{
  "arch": "ecapa_tdnn",
  "model": "audio embedding model",
  "dataset": "short read English sentences (LibriTTS-R)",
  "train_examples": 26041,
  "time_shift_ms": 100,
  "n_mels": 80,
  "hop_length": 160,
  "input": "log_mel",
  "spec_augment": true,
  "win_length": 400,
  "targets": ["voice"],
  "num_classes": 2,
  "embedding_dim": 64,
  "norm": "batchnorm",
  "activation": "relu",
  "depths": [9],
  "kernel_size": 3,
  "stem": "single",
  "widths": [256],
  "am_softmax_margin": 0.1,
  "am_softmax_scale": 16,
  "init": "xavier_uniform",
  "optimizer": "cautious_adamw",
  "lr": 0.0029,
  "beta1": 0.95,
  "beta2": 0.95,
  "eps": 1e-08,
  "steps": 7900,
  "batch_size": 384,
  "epochs": 116.5,
  "lr_schedule": "wsd",
  "decay_fraction": 0.3,
  "final_lr_fraction": 0.01,
  "warmup_steps": 790,
  "weight_decay": 0.06
}
Rows from block 3 of a small audio embedding model, named by matrix and row number. Each number is 50 + 15 x the weight over its row's rms, rounded and kept within 0 to 99. All counts start at 0. After the name is the row's rms in percent of the matrix's.
After each channel's rows are labels from the 100 clips, of 14848, where the channel reaches its highest value: "top examples" is what is common among them. Only what is clearly more common there than usual is listed. The data: short read English sentences (LibriTTS-R).
# c30: last pointwise conv (model.blocks.3.c3.0.weight, 256x256x1), inputs 86-171

c30.165 099:48 75 67 46 52 37 13 60 61 77 56 48 60 54 37 22 41 58 69 30 50 26 33 56 38 43 56 35 38 49 40 45 26 35 32 62 44 42 37 63 46 53 48 46 48 49 44 43 34 30 60 59 39 62 55 74 26 36 39 50 50 50 35 51 58 68 57 70 54 42 38 60 57 57 64 39 44 64 37 58 47 55 47 44 29 37
top examples: voice: male

c30.12 096:30 28 26 46 37 47 39 69 31 67 63 60 39 55 27 35 75 25 74 44 59 52 32 30 33 38 45 43 46 71 54 38 56 29 44 61 44 60 45 26 42 45 64 36 67 63 54 37 19 43 44 27 29 48 68 91 22 61 33 41 63 35 33 34 35 26 45 56 46 44 54 55 40 53 43 40 44 61 26 53 61 65 65 23 21 40
top examples: voice: female

c30.173 107:60 36 28 37 23 51 60 36 53 37 68 45 43 69 49 51 67 40 55 69 55 66 57 42 40 79 31 60 65 61 55 39 60 33 58 50 45 79 64 54 57 59 71 68 92 80 62 43 58 82 48 53 44 51 76 65 45 64 47 50 97 74 53 52 40 25 80 55 49 57 60 47 38 46 50 77 60 46 29 84 49 81 68 49 45 38
top examples: voice: female

c30.97 102:38 40 15 44 45 54 62 41 32 49 52 56 47 68 37 45 64 27 72 41 29 49 40 33 42 48 55 46 66 68 65 25 52 38 53 66 46 67 46 46 46 34 48 60 60 54 51 40 38 44 51 35 50 67 58 60 21 56 16 60 60 46 42 38 65 23 60 72 35 45 55 62 56 52 59 38 38 59 22 37 57 50 57 43 35 38
top examples: voice: female

c30.235 096:53 48 44 32 36 39 45 53 43 54 66 50 40 74 57 48 56 52 62 67 51 47 42 27 41 68 70 75 62 63 61 35 68 29 64 41 45 60 45 37 58 43 59 67 60 68 79 42 43 37 54 43 42 42 60 82 45 59 77 44 57 39 39 43 24 34 48 33 43 56 51 55 39 35 45 56 51 59 22 37 58 68 60 49 58 37
top examples: voice: female

c30.232 100:69 60 32 32 48 45 78 41 55 37 59 62 62 62 39 57 65 36 51 42 51 59 68 63 43 61 53 37 61 72 81 36 61 50 66 77 58 67 54 60 49 69 55 57 43 49 43 74 47 46 37 39 60 43 56 59 54 66 65 51 62 38 53 38 66 60 36 64 59 37 52 41 60 56 54 45 38 58 74 49 49 51 52 46 51 62
top examples: voice: male

c30.44 099:47 39 55 50 55 59 63 57 41 24 65 45 52 38 60 70 56 41 45 53 66 40 66 63 66 56 35 66 67 56 45 68 76 65 43 37 72 63 64 36 51 76 51 66 51 56 56 57 43 54 64 47 49 55 50 40 65 63 51 50 58 56 82 62 59 65 52 56 62 59 59 63 50 60 31 68 55 53 57 38 59 52 68 37 45 51
top examples: voice: male

c30.182 092:56 47 47 32 39 87 42 31 36 39 46 33 44 41 77 72 52 70 57 74 39 73 32 35 64 53 48 52 49 45 40 45 58 28 34 38 74 55 58 50 51 19 31 47 38 54 71 46 43 43 35 46 70 51 45 38 51 53 46 44 46 64 60 75 45 52 44 22 56 40 74 28 38 46 43 46 72 08 50 35 84 36 37 63 50 41
top examples: voice: male

c30.239 101:39 35 20 34 32 47 46 51 44 24 90 40 45 38 44 56 32 38 55 57 47 35 49 38 60 60 60 64 54 45 47 19 48 30 43 48 55 51 45 46 54 47 56 62 59 54 30 24 38 53 45 42 58 76 59 58 46 47 15 56 53 60 65 38 42 29 45 55 46 44 49 15 62 43 60 47 66 41 18 49 42 57 60 42 17 22
top examples: voice: female

c30.126 094:68 64 56 45 68 40 66 54 67 55 38 59 61 57 43 47 34 53 52 30 51 53 69 45 39 78 44 48 37 52 66 52 66 62 65 68 53 47 28 59 41 60 42 51 27 34 27 73 63 51 57 60 66 19 34 69 67 64 66 52 37 48 27 57 19 73 45 29 64 14 42 47 59 06 71 33 62 62 87 67 41 29 62 80 75 70
top examples: voice: male

c30.125 106:50 52 52 41 19 52 59 43 53 42 68 44 56 75 45 43 66 37 53 69 42 63 63 47 41 78 63 50 70 57 62 46 53 29 54 57 42 91 48 54 50 65 73 48 78 78 64 53 55 81 65 56 51 67 83 57 58 76 52 60 87 60 51 53 57 50 84 61 61 73 52 21 59 51 53 77 70 48 63 76 41 79 72 56 41 48
top examples: voice: female

c30.123 107:38 46 55 44 54 47 58 46 38 32 64 48 41 33 58 69 47 40 44 53 52 51 64 41 65 56 71 64 55 37 45 60 70 60 54 45 62 49 53 34 46 62 52 58 47 45 74 46 55 55 49 59 47 45 42 47 62 60 57 49 43 45 66 60 37 52 47 36 57 39 54 37 53 39 42 46 59 44 58 43 60 47 61 35 57 46
top examples: voice: male

c30.49 091:58 61 48 65 69 60 51 49 56 60 30 64 56 48 53 56 42 49 59 52 47 45 65 38 50 47 59 41 39 66 70 44 52 52 62 67 60 50 40 47 49 36 39 44 36 30 36 67 66 48 48 37 66 65 27 16 78 56 40 43 27 59 37 66 41 67 36 31 54 43 46 56 51 47 70 37 52 61 60 32 48 23 55 58 62 66
top examples: voice: male

c30.107 109:69 47 63 65 60 53 61 63 57 63 42 76 33 70 50 42 51 48 59 52 43 33 52 25 49 32 47 46 45 63 66 76 49 56 66 71 60 47 33 56 43 50 56 40 38 47 51 86 37 45 12 47 56 57 27 39 37 45 67 61 30 54 44 50 50 39 30 31 32 34 46 51 52 46 50 11 41 34 56 23 53 34 36 49 58 81
top examples: voice: male

c30.129 100:52 47 47 51 52 45 47 68 65 39 69 31 54 53 26 24 46 64 34 55 51 54 46 45 33 64 53 60 51 55 54 18 42 57 51 45 29 53 35 27 47 27 54 19 38 53 44 67 51 36 63 26 49 39 52 58 49 63 56 26 46 08 23 53 41 60 38 41 65 29 23 51 31 23 45 46 39 53 68 46 26 49 55 75 37 78
top examples: voice: male

c30.11 091:55 61 46 72 80 46 46 54 48 62 29 63 55 46 52 61 43 55 49 34 32 51 53 63 50 44 62 29 40 67 66 54 44 75 67 63 51 34 49 52 44 38 47 43 35 31 36 79 60 33 51 50 70 64 33 42 84 54 30 44 36 54 56 57 50 84 33 45 64 53 49 68 63 59 64 45 56 60 64 30 47 25 54 64 52 70
top examples: voice: male

c30.189 092:60 45 34 64 69 50 70 45 50 52 34 58 41 33 53 53 57 58 57 49 46 33 69 23 51 52 56 45 39 66 72 49 63 63 75 64 65 45 41 28 45 60 38 56 20 29 49 67 61 32 56 39 62 45 26 62 64 63 53 39 40 31 47 55 22 64 43 35 52 23 53 45 43 31 61 28 51 52 69 26 49 11 62 60 63 66
top examples: voice: male

c30.214 104:60 35 23 22 09 53 56 27 55 32 62 66 36 61 47 56 57 40 45 70 53 47 59 43 55 47 49 64 69 50 69 44 61 23 65 59 56 68 52 47 57 63 77 57 91 91 54 40 48 53 49 30 58 67 94 68 49 75 33 57 94 46 51 59 50 42 51 58 58 41 64 55 44 50 37 53 66 53 46 56 59 90 81 44 27 38
top examples: voice: female

c30.172 102:69 38 31 56 39 44 65 30 63 55 54 50 53 64 34 47 60 44 39 74 47 58 62 54 46 71 58 61 86 46 55 30 61 43 55 55 49 72 67 32 45 78 76 48 74 78 60 37 27 77 64 40 49 86 78 55 53 62 53 66 87 43 54 52 69 50 55 84 65 91 57 40 57 62 41 76 58 53 57 75 45 74 75 30 38 35
top examples: voice: female

c30.124 093:61 60 52 74 74 38 49 57 45 55 27 68 40 45 53 51 50 51 57 54 28 36 50 56 48 39 63 41 57 60 65 44 36 59 66 64 55 48 36 51 44 30 49 31 50 45 37 69 58 38 21 53 65 71 43 31 62 52 61 45 46 48 35 41 46 54 34 21 44 45 44 62 55 50 67 32 31 38 49 52 48 41 39 42 91 72
top examples: voice: male

c30.95 102:64 29 26 40 25 48 64 25 63 42 70 66 35 62 39 44 66 30 57 70 45 48 69 43 56 59 53 71 69 64 69 44 55 35 71 57 52 78 57 31 45 61 75 62 79 69 48 47 47 62 62 41 59 74 79 64 46 69 26 50 91 38 70 57 60 41 59 60 52 51 55 50 47 40 43 48 70 47 45 50 52 68 73 39 30 43
top examples: voice: female

c30.40 102:54 72 52 48 43 46 50 62 70 75 54 54 83 61 49 38 47 50 60 35 51 52 53 72 36 68 65 34 56 52 50 42 44 42 57 60 34 62 53 73 57 51 69 60 60 62 60 33 81 56 53 67 64 53 59 48 44 64 48 78 63 88 43 72 79 56 63 77 52 59 67 49 77 69 72 66 54 62 65 74 64 61 63 67 52 29
top examples: voice: female

c30.207 099:57 27 04 30 26 51 69 20 43 49 55 66 28 67 47 46 71 45 59 62 44 46 47 30 37 51 38 55 65 74 72 40 47 25 70 62 48 77 51 52 54 50 64 65 81 71 55 34 38 56 54 36 51 64 66 60 25 67 32 50 99 49 64 51 50 19 59 79 30 52 54 50 28 50 45 55 64 54 12 58 49 68 64 54 28 32
top examples: voice: female

c30.155 102:32 61 69 47 51 26 37 42 49 39 55 23 55 52 41 44 61 47 45 57 41 58 38 57 26 57 51 55 42 50 41 26 14 51 41 34 23 49 22 55 49 33 54 24 43 43 40 59 60 37 71 59 38 13 53 49 58 58 67 37 56 28 46 59 48 74 52 47 60 27 27 72 42 27 37 37 56 69 58 36 25 47 50 62 51 65
top examples: voice: male