From a checkpoint of a small audio embedding model.
Training: cautious_adamw at rate 0.0029, 7900 steps, batches of 384, held-out accuracy 97%.
Rows from block 2 of a small audio embedding model, named by matrix and row number. Each number is 500 + 25 x the weight over its row's rms, rounded and kept within 0 to 999. All counts start at 0. Numbers have three digits each. After the name is the row's rms in percent of the matrix's.
After each channel's rows are labels from the 100 clips, of 14848, where the channel reaches its highest value: "loudest band" is the band of the loudest frequency at the time of the peak. Only what is clearly more common there than usual is listed. The data: short read English sentences (LibriTTS-R).
# c30: last pointwise conv (model.blocks.2.c3.0.weight, 256x256x1), inputs 0-255

c30.84 098:497513510461487528519519506543511530511504462524495506507543518519513523468465490502495499491503503508531480506485490497507508494511495489522524502517496484506499499493486518489500513496499521494474503460524476521538508498497466492504528519483475535509525501492512504527532495533540528501490524533528484481503508465503442489502502461513538502518458489521545492508518505494509522500485458550482487486503478516519523525480493514504475515524511507492485513435533462503494459529540570455477491478543474489473486513504494503474478495498476568524464443494470498489513522468528525461515510504481455554482520486510499519510505466473494514461458489473558510486481505537475478449509493517475490472465508489512451503446494529487448510452508516469448444488468471515455552554540533
loudest band: 4000 to 8000 Hz; 2000 to 4000 Hz

c30.121 100:497520482496541495497494534522497486522513491532486489498525480529497516499514508500494501488500518482521481502518492485469473516488515514503535484484494489511487525492512489510535489463510535461494530490451501505522475497486467496540466450494472519467545497492530547524499514511522488491432507502499497468517464503496492476517464494488495534505494478514467524500503517477479526482482482475524463478484477508457443496485460440487475487502487508501497512518537485496505462509474446465481474456487457496467559515519458487475467494505501506525510479477466545486502501483528469460528512455450460507433534476479549445429528496496496490491473510486519510471484530516479450467513475481490537473512513504517509470521517502441462535503486506487431477528491468504488520480475479
loudest band: 500 to 1000 Hz

c30.54 104:526473534441471469513548484497497522488486485495515490522467496477550493492495507495471549500505546500500506495484493504558467528496540477492498483485500462508467461535498495514479514498520502461537497497476479475453503469528495453461462510545512533465443493523499437515557545525507507533474491490493481457443437521527502494508512517543488507531454476474518511538513498469521482478511498542491489515482478460482509530514491498491464470504516503475529496502476516526496495480482502481500500477513509510455454495480525510558473516514490508484505490452467483539513479476493464479510478507513498540505499472473545499509482523509526492476493456500517487494513501504461501484462530526485433491515487444496482465503491481504492496538484492481523450514495508459498503497485529
loudest band: 2000 to 4000 Hz; 4000 to 8000 Hz

c30.65 097:509440483494499470536485484476494550490473491462500526505498524460508515482469491531485495501503515505520515473513476524493531473503484543508474484512530485513502480522539501531564494470537539485519484467485516539444488553474529483509483485462524529503538473474495498471464514469469507470550493466514501514519523479476496508483500524455463468457504493482475527476494471491453479464549517496520514495496523493548495463532497501536525529483477511460482494468496528469519540548509498507485508528471514500513506513533510521515479519542502455554493495523500507481517526505510498520527496506514539527501516473487464504533522534511507494491508502507497565515517517542517474485505517495458480518478480499497463508449502467491493469557522531532531464471472488514501507440526482
loudest band: 500 to 1000 Hz

c30.6 099:509491498505534508470503511499504484496508470506486496480530521493479517508509517468511501533562499481485498477443520520468510479508495456515419509515524516535519504487509473490461506507506482490470524482565497489533509507454555481473515495502529514482512508448518535520502495501488495492525518507520505472480479505514512491466515460460560467547481462524451498462543479495464508521551487496500499461485481531487483464455476509485480503467490528500434513478509496467513519494472470535515489500525490502478549529549497488513520465468531497514500518469468515497474541495513531491462479495513493499522526504459515478467514477488539498514504513506494479503460478458517479499529487539511518494554525484533511478507554507531511525477477510511521521496501477506588484487473472
loudest band: 500 to 1000 Hz; 4000 to 8000 Hz

c30.1 100:469499496526511470551494489453509539499475512510501503501473522491535501481503451512451503494496507505515508499501464518482501481505485515482498442513507463507466481519531503507530464481530528515498492498515523513485514529487527522507478458493547509528515499462522441508490470456503532506518481513540470479514536505503479548501487509489482474506485484501513511559529485483490480490493539502501497509471494506527476509518503528515515497528479478513529467490449536505525543519536512514529505526487524526509479485482534498516484517527533466528547528489493495525531527535460507523470488524490526491466462490485446505501473507515479463520518501468484521508525476504487480479458534506504450507438470483500473448455472451508500428534515507473528488444501462446503494442491474
loudest band: 2000 to 4000 Hz

c30.99 100:506503483463484479525513462512508543516499479512468549499519513502502535467477494477472532506509514478537534486486492528553456555481551481490498482527522509546494512511472514511489471496535525486474523490517490459521504529510512465502530522512500501449496486523482467562564476488492479498469542450527484516474453478522534496473508492484527491554473500512492490448504530493486520494519518482521499507450476493513505490518501548511461505470515525510507522518499486521548502461463465484507484482503485519473512489485524455541492497474514508490536516474504508489527506524525492493483442517511498494518460476471491502507474475510544535505506481503490475517486478483446486493462527502488435472494503444516499508504503483511475489527473483446518468500460490504560463540521501
loudest band: 4000 to 8000 Hz

c30.60 103:521545488510526519499475530546526455519493489488504446522513485515510506491507533472497486494484477515485483467473476478462477517497491446497567497500485515492485517471460512496521516473450476499491483494496489505478485552525468438529501433449452493508520457472489487471492508446496461488516508458504468495509451518522515496517501494483459497491505449468495499506462533494512528471486486523483494528456480483520484540492491480503480484538477543485526542552462458465484487509492524480498515515480499482490507474515500486495463539500454553471445520500478513497449511505485498508507505505457513461478535512506509479477510482493475478501531490519516531528527493514477516478503501469521483524478510498499539478536466488480487467488527533525476509470481484483501537452505459
loudest band: 250 to 500 Hz

c30.119 096:541456550502515504533521482530474530470499500488491510511473508518506474453453482522503523481513537537532492492520507483512498526482500491504490512504508500479510474515507523479473513532508520523512469506505498506461529481509468440472474493461507489509481465497510460507529550505503520518471486504481489469517464522477517510484515477516519515498430526446489522532480480492507470463500458538503495501502477520474519511512502518485524488532524526512477507485505498527504469477531509475451502483557466492504466487418524495474491471461508503483514480507462501500564491483509457508514470513534474567506470486491528499542476506493510548499458486520546492508487476539476481473500520512474464503503470506495479475476528500501450505463468517502496453508495469530493513540555563
loudest band: 2000 to 4000 Hz

c30.15 098:558517528504524535503516540472507510488478496516500486528493501506507471496501463490498523515527530495509490509497500496513470510506483486506515497514492501488499496483495522510497496510487500498533465498496517523492476487497509537521494510515473493504534512508510473484490553500466519550518489551471517459503546518512513464528497465503470498497475496494516486520496492507515514494518457528493546489493477527459490492454467467500468555533506451478503496450497492507487463495540508497475458514516504505484465484505461476511486494468516539526476481475479530495509489474503523525502545443550504605458499525503549492494483484475500512529459482511550482527476497552447499467497497531492471467487489551487451512458467454490462498488503513539456502445513480467480522537512545
loudest band: 2000 to 4000 Hz; 4000 to 8000 Hz

c30.30 098:511533496499467522501525499504509495517519492534464467511506482532519495533545506476504504515509492506505510482505487505525512501523502512502507512477479503493530529498462498458464484481476510497494530485537498549485507465519458466455516499539490517456460511482510491519535475506482487514472456461515483497475466467490462505534480482522533522519533524475519505518507479539541538515465509507504466472513496488475529423505478530513499450507523494551455513463542494492510506484518500493509536517545498504484478512478595477543492499479476471541517516497494423554479502515491490485522517494473478475506495497481487473476526485499489466506492436499476501472485543495495496473530468471525472478522438484497496470495491472509484499442513439490472524497502509497513520531478507
loudest band: 500 to 1000 Hz; 250 to 500 Hz

c30.251 101:501499451522500532485452539509544472527494510508533487491528484490505522521533517521489501536554510457477526498509501541443514494548513514572500509493518531551489523502497493538485535485508493496475515488525506499508517503452479516524490505494468516474522498489502533533491470511458511484491463512536481469510528496488503507489495516485541498529508498514526509453488497467453486508490508486524472497505516488463475467497499485530490487470500496484506493467521498545529496451462445513497508490520512506499494513499531488479539471482521504522535496496488505482520516497515479483515538501486452532472522518493501488475518505465553484490482457447512456477444534493501494497529482510453473459545473478498493467492529545422492533445462471524472508521446514491517519520491504
loudest band: 500 to 1000 Hz

c30.247 096:538512497457518518511514513516463504468502482472499459506453489520496462477465479485517509516500530534498495523493529491498499487492542488503504533505517518482510476465500508499534513503461483471540517496480519533503501472526475492493506510516474523525518515468543518521514497517531498512492522490486506504497506482508505501484521535503545520535483526505510526447509532475536487503509468531481549528489505472493504562470476502484502533521509532496467502461508448538543475485548556470468484515513495507502451454450477517507478498498486582456497446502500516477546509525478519515482519515496499492511444533544521527568489496480504491522455548497468460490500473477498517497474522463474499501510493559496499530481531542517488505509482492455465494495502512510502546491543532
loudest band: 4000 to 8000 Hz; 2000 to 4000 Hz

c30.9 097:498489481490466482545467449494486523498498547490492485512523477488521519519558498507496460466487484471537494517569479507458513527460506512499566488483470466509496531462517497489475505486494539514483478497498492523496496525506522521512498488481524466484508439509470515489539448482518519516468498506518492490481493483479528517480482465524460541489513487501521510546508532486539493460472507469509507519470470440513466513507466514554488477546510478507510517491478522508512495500507460470471540499492506533474462447519500478468487525524501443467508463482492514461531481514477482523489484471465511487521447511465510478468499483493510495500508514458517477492505506508507551503457516491536524490516486513509434463484510466482492491522524502503496494507496455512466451513555478
loudest band: 250 to 500 Hz

c30.29 101:491508460486483466549490480514520521509449510509476519505526512474522524483503496505456487492489487493544500499500460517513488538485491484494509478495442480520444526518513510483465462472528534512502478520454502492529476493472562468515509476504494459493509502509468507504545511463528490488454483480500521468459446528488544490461500479467462514479498491525533512503499480488483459511518492492498488461496477461449469506515479497516467531504525502519520522522519498525503450477460478490470483480525501490456499487475512489504469524471505475472558474511481512477530489474496462485481488483506516509481480514425521473494460512545525522517483494484503465497506466500477550503427527495527475467514479493453443488489481452484504515479519507460509481519535485481510486537494503
loudest band: 2000 to 4000 Hz

c30.101 102:490493510511473467482504497519513484504508479518524489492520523493505511539504523482508508544555506502447548521494568537507540474535484499528427480491505530526511502512508489528444484516472453488511496509514518479516477503529533515494468498495502492522520481521482489461503478499473520520534479511485473488509527505516528518510494527528506500476497492514485526483502492537455463512529512433480459534492517543512503515480520488493536478522518523510499490549490487533526540499489431524535514478478489485517479510510515506492510512534554469517535547513505502510496517568502471521498523533518503488496515499490529526494471548510491511506526442508487509522519501517488490501508530548531475536574501484522524519534477515544531479507499480513546511480501554504559500517500463
loudest band: 500 to 1000 Hz

c30.13 094:518498479481517478522474530514486515472478497471486506493548479490525503493499522525483490478495523459511463493526472485469484577495545516506508506502536456509495510472512478536505519489486530528476502501472468458538490522525475483567507500436524429472476452532454502470500509461509498489471518497477477497485478506497555477489488471491513537484489478497448538501480492493473501491487478491521460483470513493512492502483495478526494506512560502524486538501562470515524504465474462486482488488491510483499542485515469490441486461492527463538537488536484530471507512504510476467543509481445509486507490501474525479468537466483531501488469502498506524476478522543483506492519483489498507458489483505510479495491530499467442501512530509509461475499463470509491511466525463
loudest band: 500 to 1000 Hz

c30.7 100:497509499457457492528515496497521519524531480530467506492517497498508537454461482471492493504528511508535497537469522512509482525518542479531495495509493504530489487489506514522497458506499517488495518511460514536501460510452492487535503520508441520495550455514521518545498449544551511502459501480463476494515491475510515501514476518501488504519495536514518480446520512506478477499495480534491504502504500431471488515529446516520483516519500510523480534488533461479529432478499522470488487480525494499465489473466457507453482500474492540497503458484512500483523508471503475489542521486469487521515478543474508461489519510471501505528472516481511460502487532511506553538499469464523491480502473528461478494485483494470444533493522474434443493488485438500507522508493509
loudest band: 2000 to 4000 Hz; 4000 to 8000 Hz

c30.185 098:510459507480471476552501441464501563472479520488508536508473542461531491503516467503479519479491519460548496523507497522511502502490499518468507472523508457509483456523506512499499515499523525488522510476534495509493473535508480473506499506452492462495516503533481461513469461476473507515515503476522501497493509479473527489473493489484452498475480493498479513491472499453478508485537511500490470526469504497537500484527499523539452477482517520487519510463505499504497519490498508472498480483483451480478510494512481470451488533530514502540544514529472510447561542525546482503550499491513525525476505465496466487497531489499508502479496482481505576533524538542467496459501531504506453502473482474500461500466454465497452487500515540500488476495502478497461517432530503
loudest band: 2000 to 4000 Hz; 4000 to 8000 Hz

c30.163 109:486492474485487491456475494459506452494518475493482482456473520475469477512501496486495475491463470537462507513466539512475493487507513493499460483517485511477494454481473468487509483523488468505492495492483513483509506455503498504468491457513509440537465494526463530492499542523467484499464466510486557494491486459491502495513504528500498486478501485513468486514463522495506489474497494479505474498506469494462512491490506464469514531512472465492513468514467482466419515489474466507509486509503519488512460528511531522514487511489475505493465469466506429493468495502491482483445493466487492487424487488462499426401499502483481515488490470467536459490486491485473505467474493509485536482511491479498470502508516467465479530507473513463505467522515491500471474548486479
loudest band: 250 to 500 Hz

c30.220 106:544469511492464501525507474514507533487503506518513506507479515454540515491502494505501533493507524512536507497486464520521492550482526465500498485530494471525508470478495508483453535522515513461515507497523486466486502488521507465473492536511506534504454502490472470560573499523504516520435512487514484481468443491486501466463545492551482508520464503475539496535495497489525506492500512515483507507486480470510497495545499512511445483484531526501522525495489516509482454479475468451491483471537472509463468516429540494518466523534515466483532471482478479517533480452490480494493474509537499539491462492463497508527509499514530514484478469480525491512518511491468518478483525511526463487478483477491450470454484461511488494542488496450507460515534451506472485508516519
loudest band: 2000 to 4000 Hz

c30.43 099:480520495480489497534496450536446532486520499492487526499488535543516485467495512497535497459475493540530488510500497484506492523452519478442513519531490453482473500473483510473491543523509526491530492532502492490519550508508519460504493479473499512484469525569502497496503533504540500512488506514506491506506525476494547478465494521487498524523451469489505512533525508524534477513526484509514507498508532528495502529511490499495471483522547561552444531501501479548527478497526538506493496480510472493487488474452520531463495467494509505515544495558473529511560510514530514499513471521522492503502488491521525541542498502458468503494471491469548527522458470515503501475481549509495490503502469512454463480450504497520486481511494540544487487493510519510474491491569512
loudest band: 2000 to 4000 Hz; 4000 to 8000 Hz

c30.20 097:510508474474439504491489466476544517526506507509501499500484510529482510537543480503506493532505496510497544537492537536477543531549532502532479517516514537503510503510538497487499491508521487501431491455520510471481533520490476508491528497515498484494493503480466476497516496510460488493466513499535500526495494501461516485509515558508550480488541467485464448457458507491488500438495509484515515504495497508502522470514515499498515543453454474476525496502483496486447484467459480488493499513489505504510491539472538521543510523502464484515503430517522497436497493504529481523474432481504495490482442521485425509483524516531481534520495508496477478511515519474486524472530522474464512483485491519542494540454524508463509487500482497502492511483509522530499488559489515
loudest band: 500 to 1000 Hz

c30.73 100:540474529512495534527544511516517525491497527493546509531501516494495514532519511528504530510541539506485528517524500529525521510525489533539503499487488514525521521515498525488489540505513512560516528501555510530501554508496489487463533520475484512499499463488529475521548530512495537518462503508505455474503463478519517540520488495500546505513478540495506504484504486489496455480479472508487478489508508496505540473511527554496513490485516498535466502475505502514527490442511478499488503465551500466498521531476547481464501474498524514541518497496483474480562512517506494475530535500507481547511505497501527511506515500482517531488447475499522485498440537537482485483502497503448485472556486494534473469470514518513483531466468508503481476525458469531518530572537551
loudest band: 2000 to 4000 Hz; 4000 to 8000 Hz

c30.236 098:532513458505520479528474468516487509494486516501488523523499474507514515507519457497499503464491527486523470518506466488496480567478551478509537480501513490517493519477483510517512499458499506513467457506454469500530493529505492461554513550484488463464487441553469508470499448460525511481471471485458502499455483504480555470488498476490492519495495502511463522479479522517494488469491462519498525477495504539504483511484472487536470495549544506526496542472512493489498486456494486467470503483478466482480548468449495483477480477446505506517513468515478540472517507476513466492531488473449503490502494532502513484503540463501504508510508519475516494495485499514490531504496441460511507526472457541482493466513505493462475511476518550514455478494494474503448480500554492
loudest band: 500 to 1000 Hz; 250 to 500 Hz

c30.219 096:534552540505475484534533490505499511529504486523498495509547494518481526469474496469495507494470534494519498475465485498516470498505491475491503496473526502509505533471505498521528465499472505456547486539462505515478487482489483532495486479494564490521499526468537483479478516469504517467470496515469505522518524543483500514505513512501495500492492488506502494576494509508517487525499492524502501505496485505486499492498454477526516515546501497554571453477528537514495508458515533539499529508502496496484496473458496494505531534498515488494508466487501505510465512480481559507529513468501462522484494478505514465496514533561482499492510506533436509537580489469501445480504526488485505562465522510518509532519494499528516510421521501455535496537550505499495487518453489
loudest band: 250 to 500 Hz

c30.53 104:546502499474507493476517498502499503513521493516493462536509503456505497492519501505514535497500526472482527526522516518486500524496507518513494515510505477509508493482495537511513518514485490514464464455536509476463523487468476497499493511526486488500459483508469445534497500502472558520419492516525483520510482497494491530513502534515486463519531538445490478455463506486447489458461502466503490469541499526454482465503501492494528506488478459484515501491502504500459447494455435502473476544512536527500453525467524485535474491504472460501483442499515493460535478486510500511514502470503469530469517496483474493463515529517505504504455432479532491492505532485445493476487473502469455449493456482509499492489445446476478480477491493490489524511489512495471509520488522
loudest band: 500 to 1000 Hz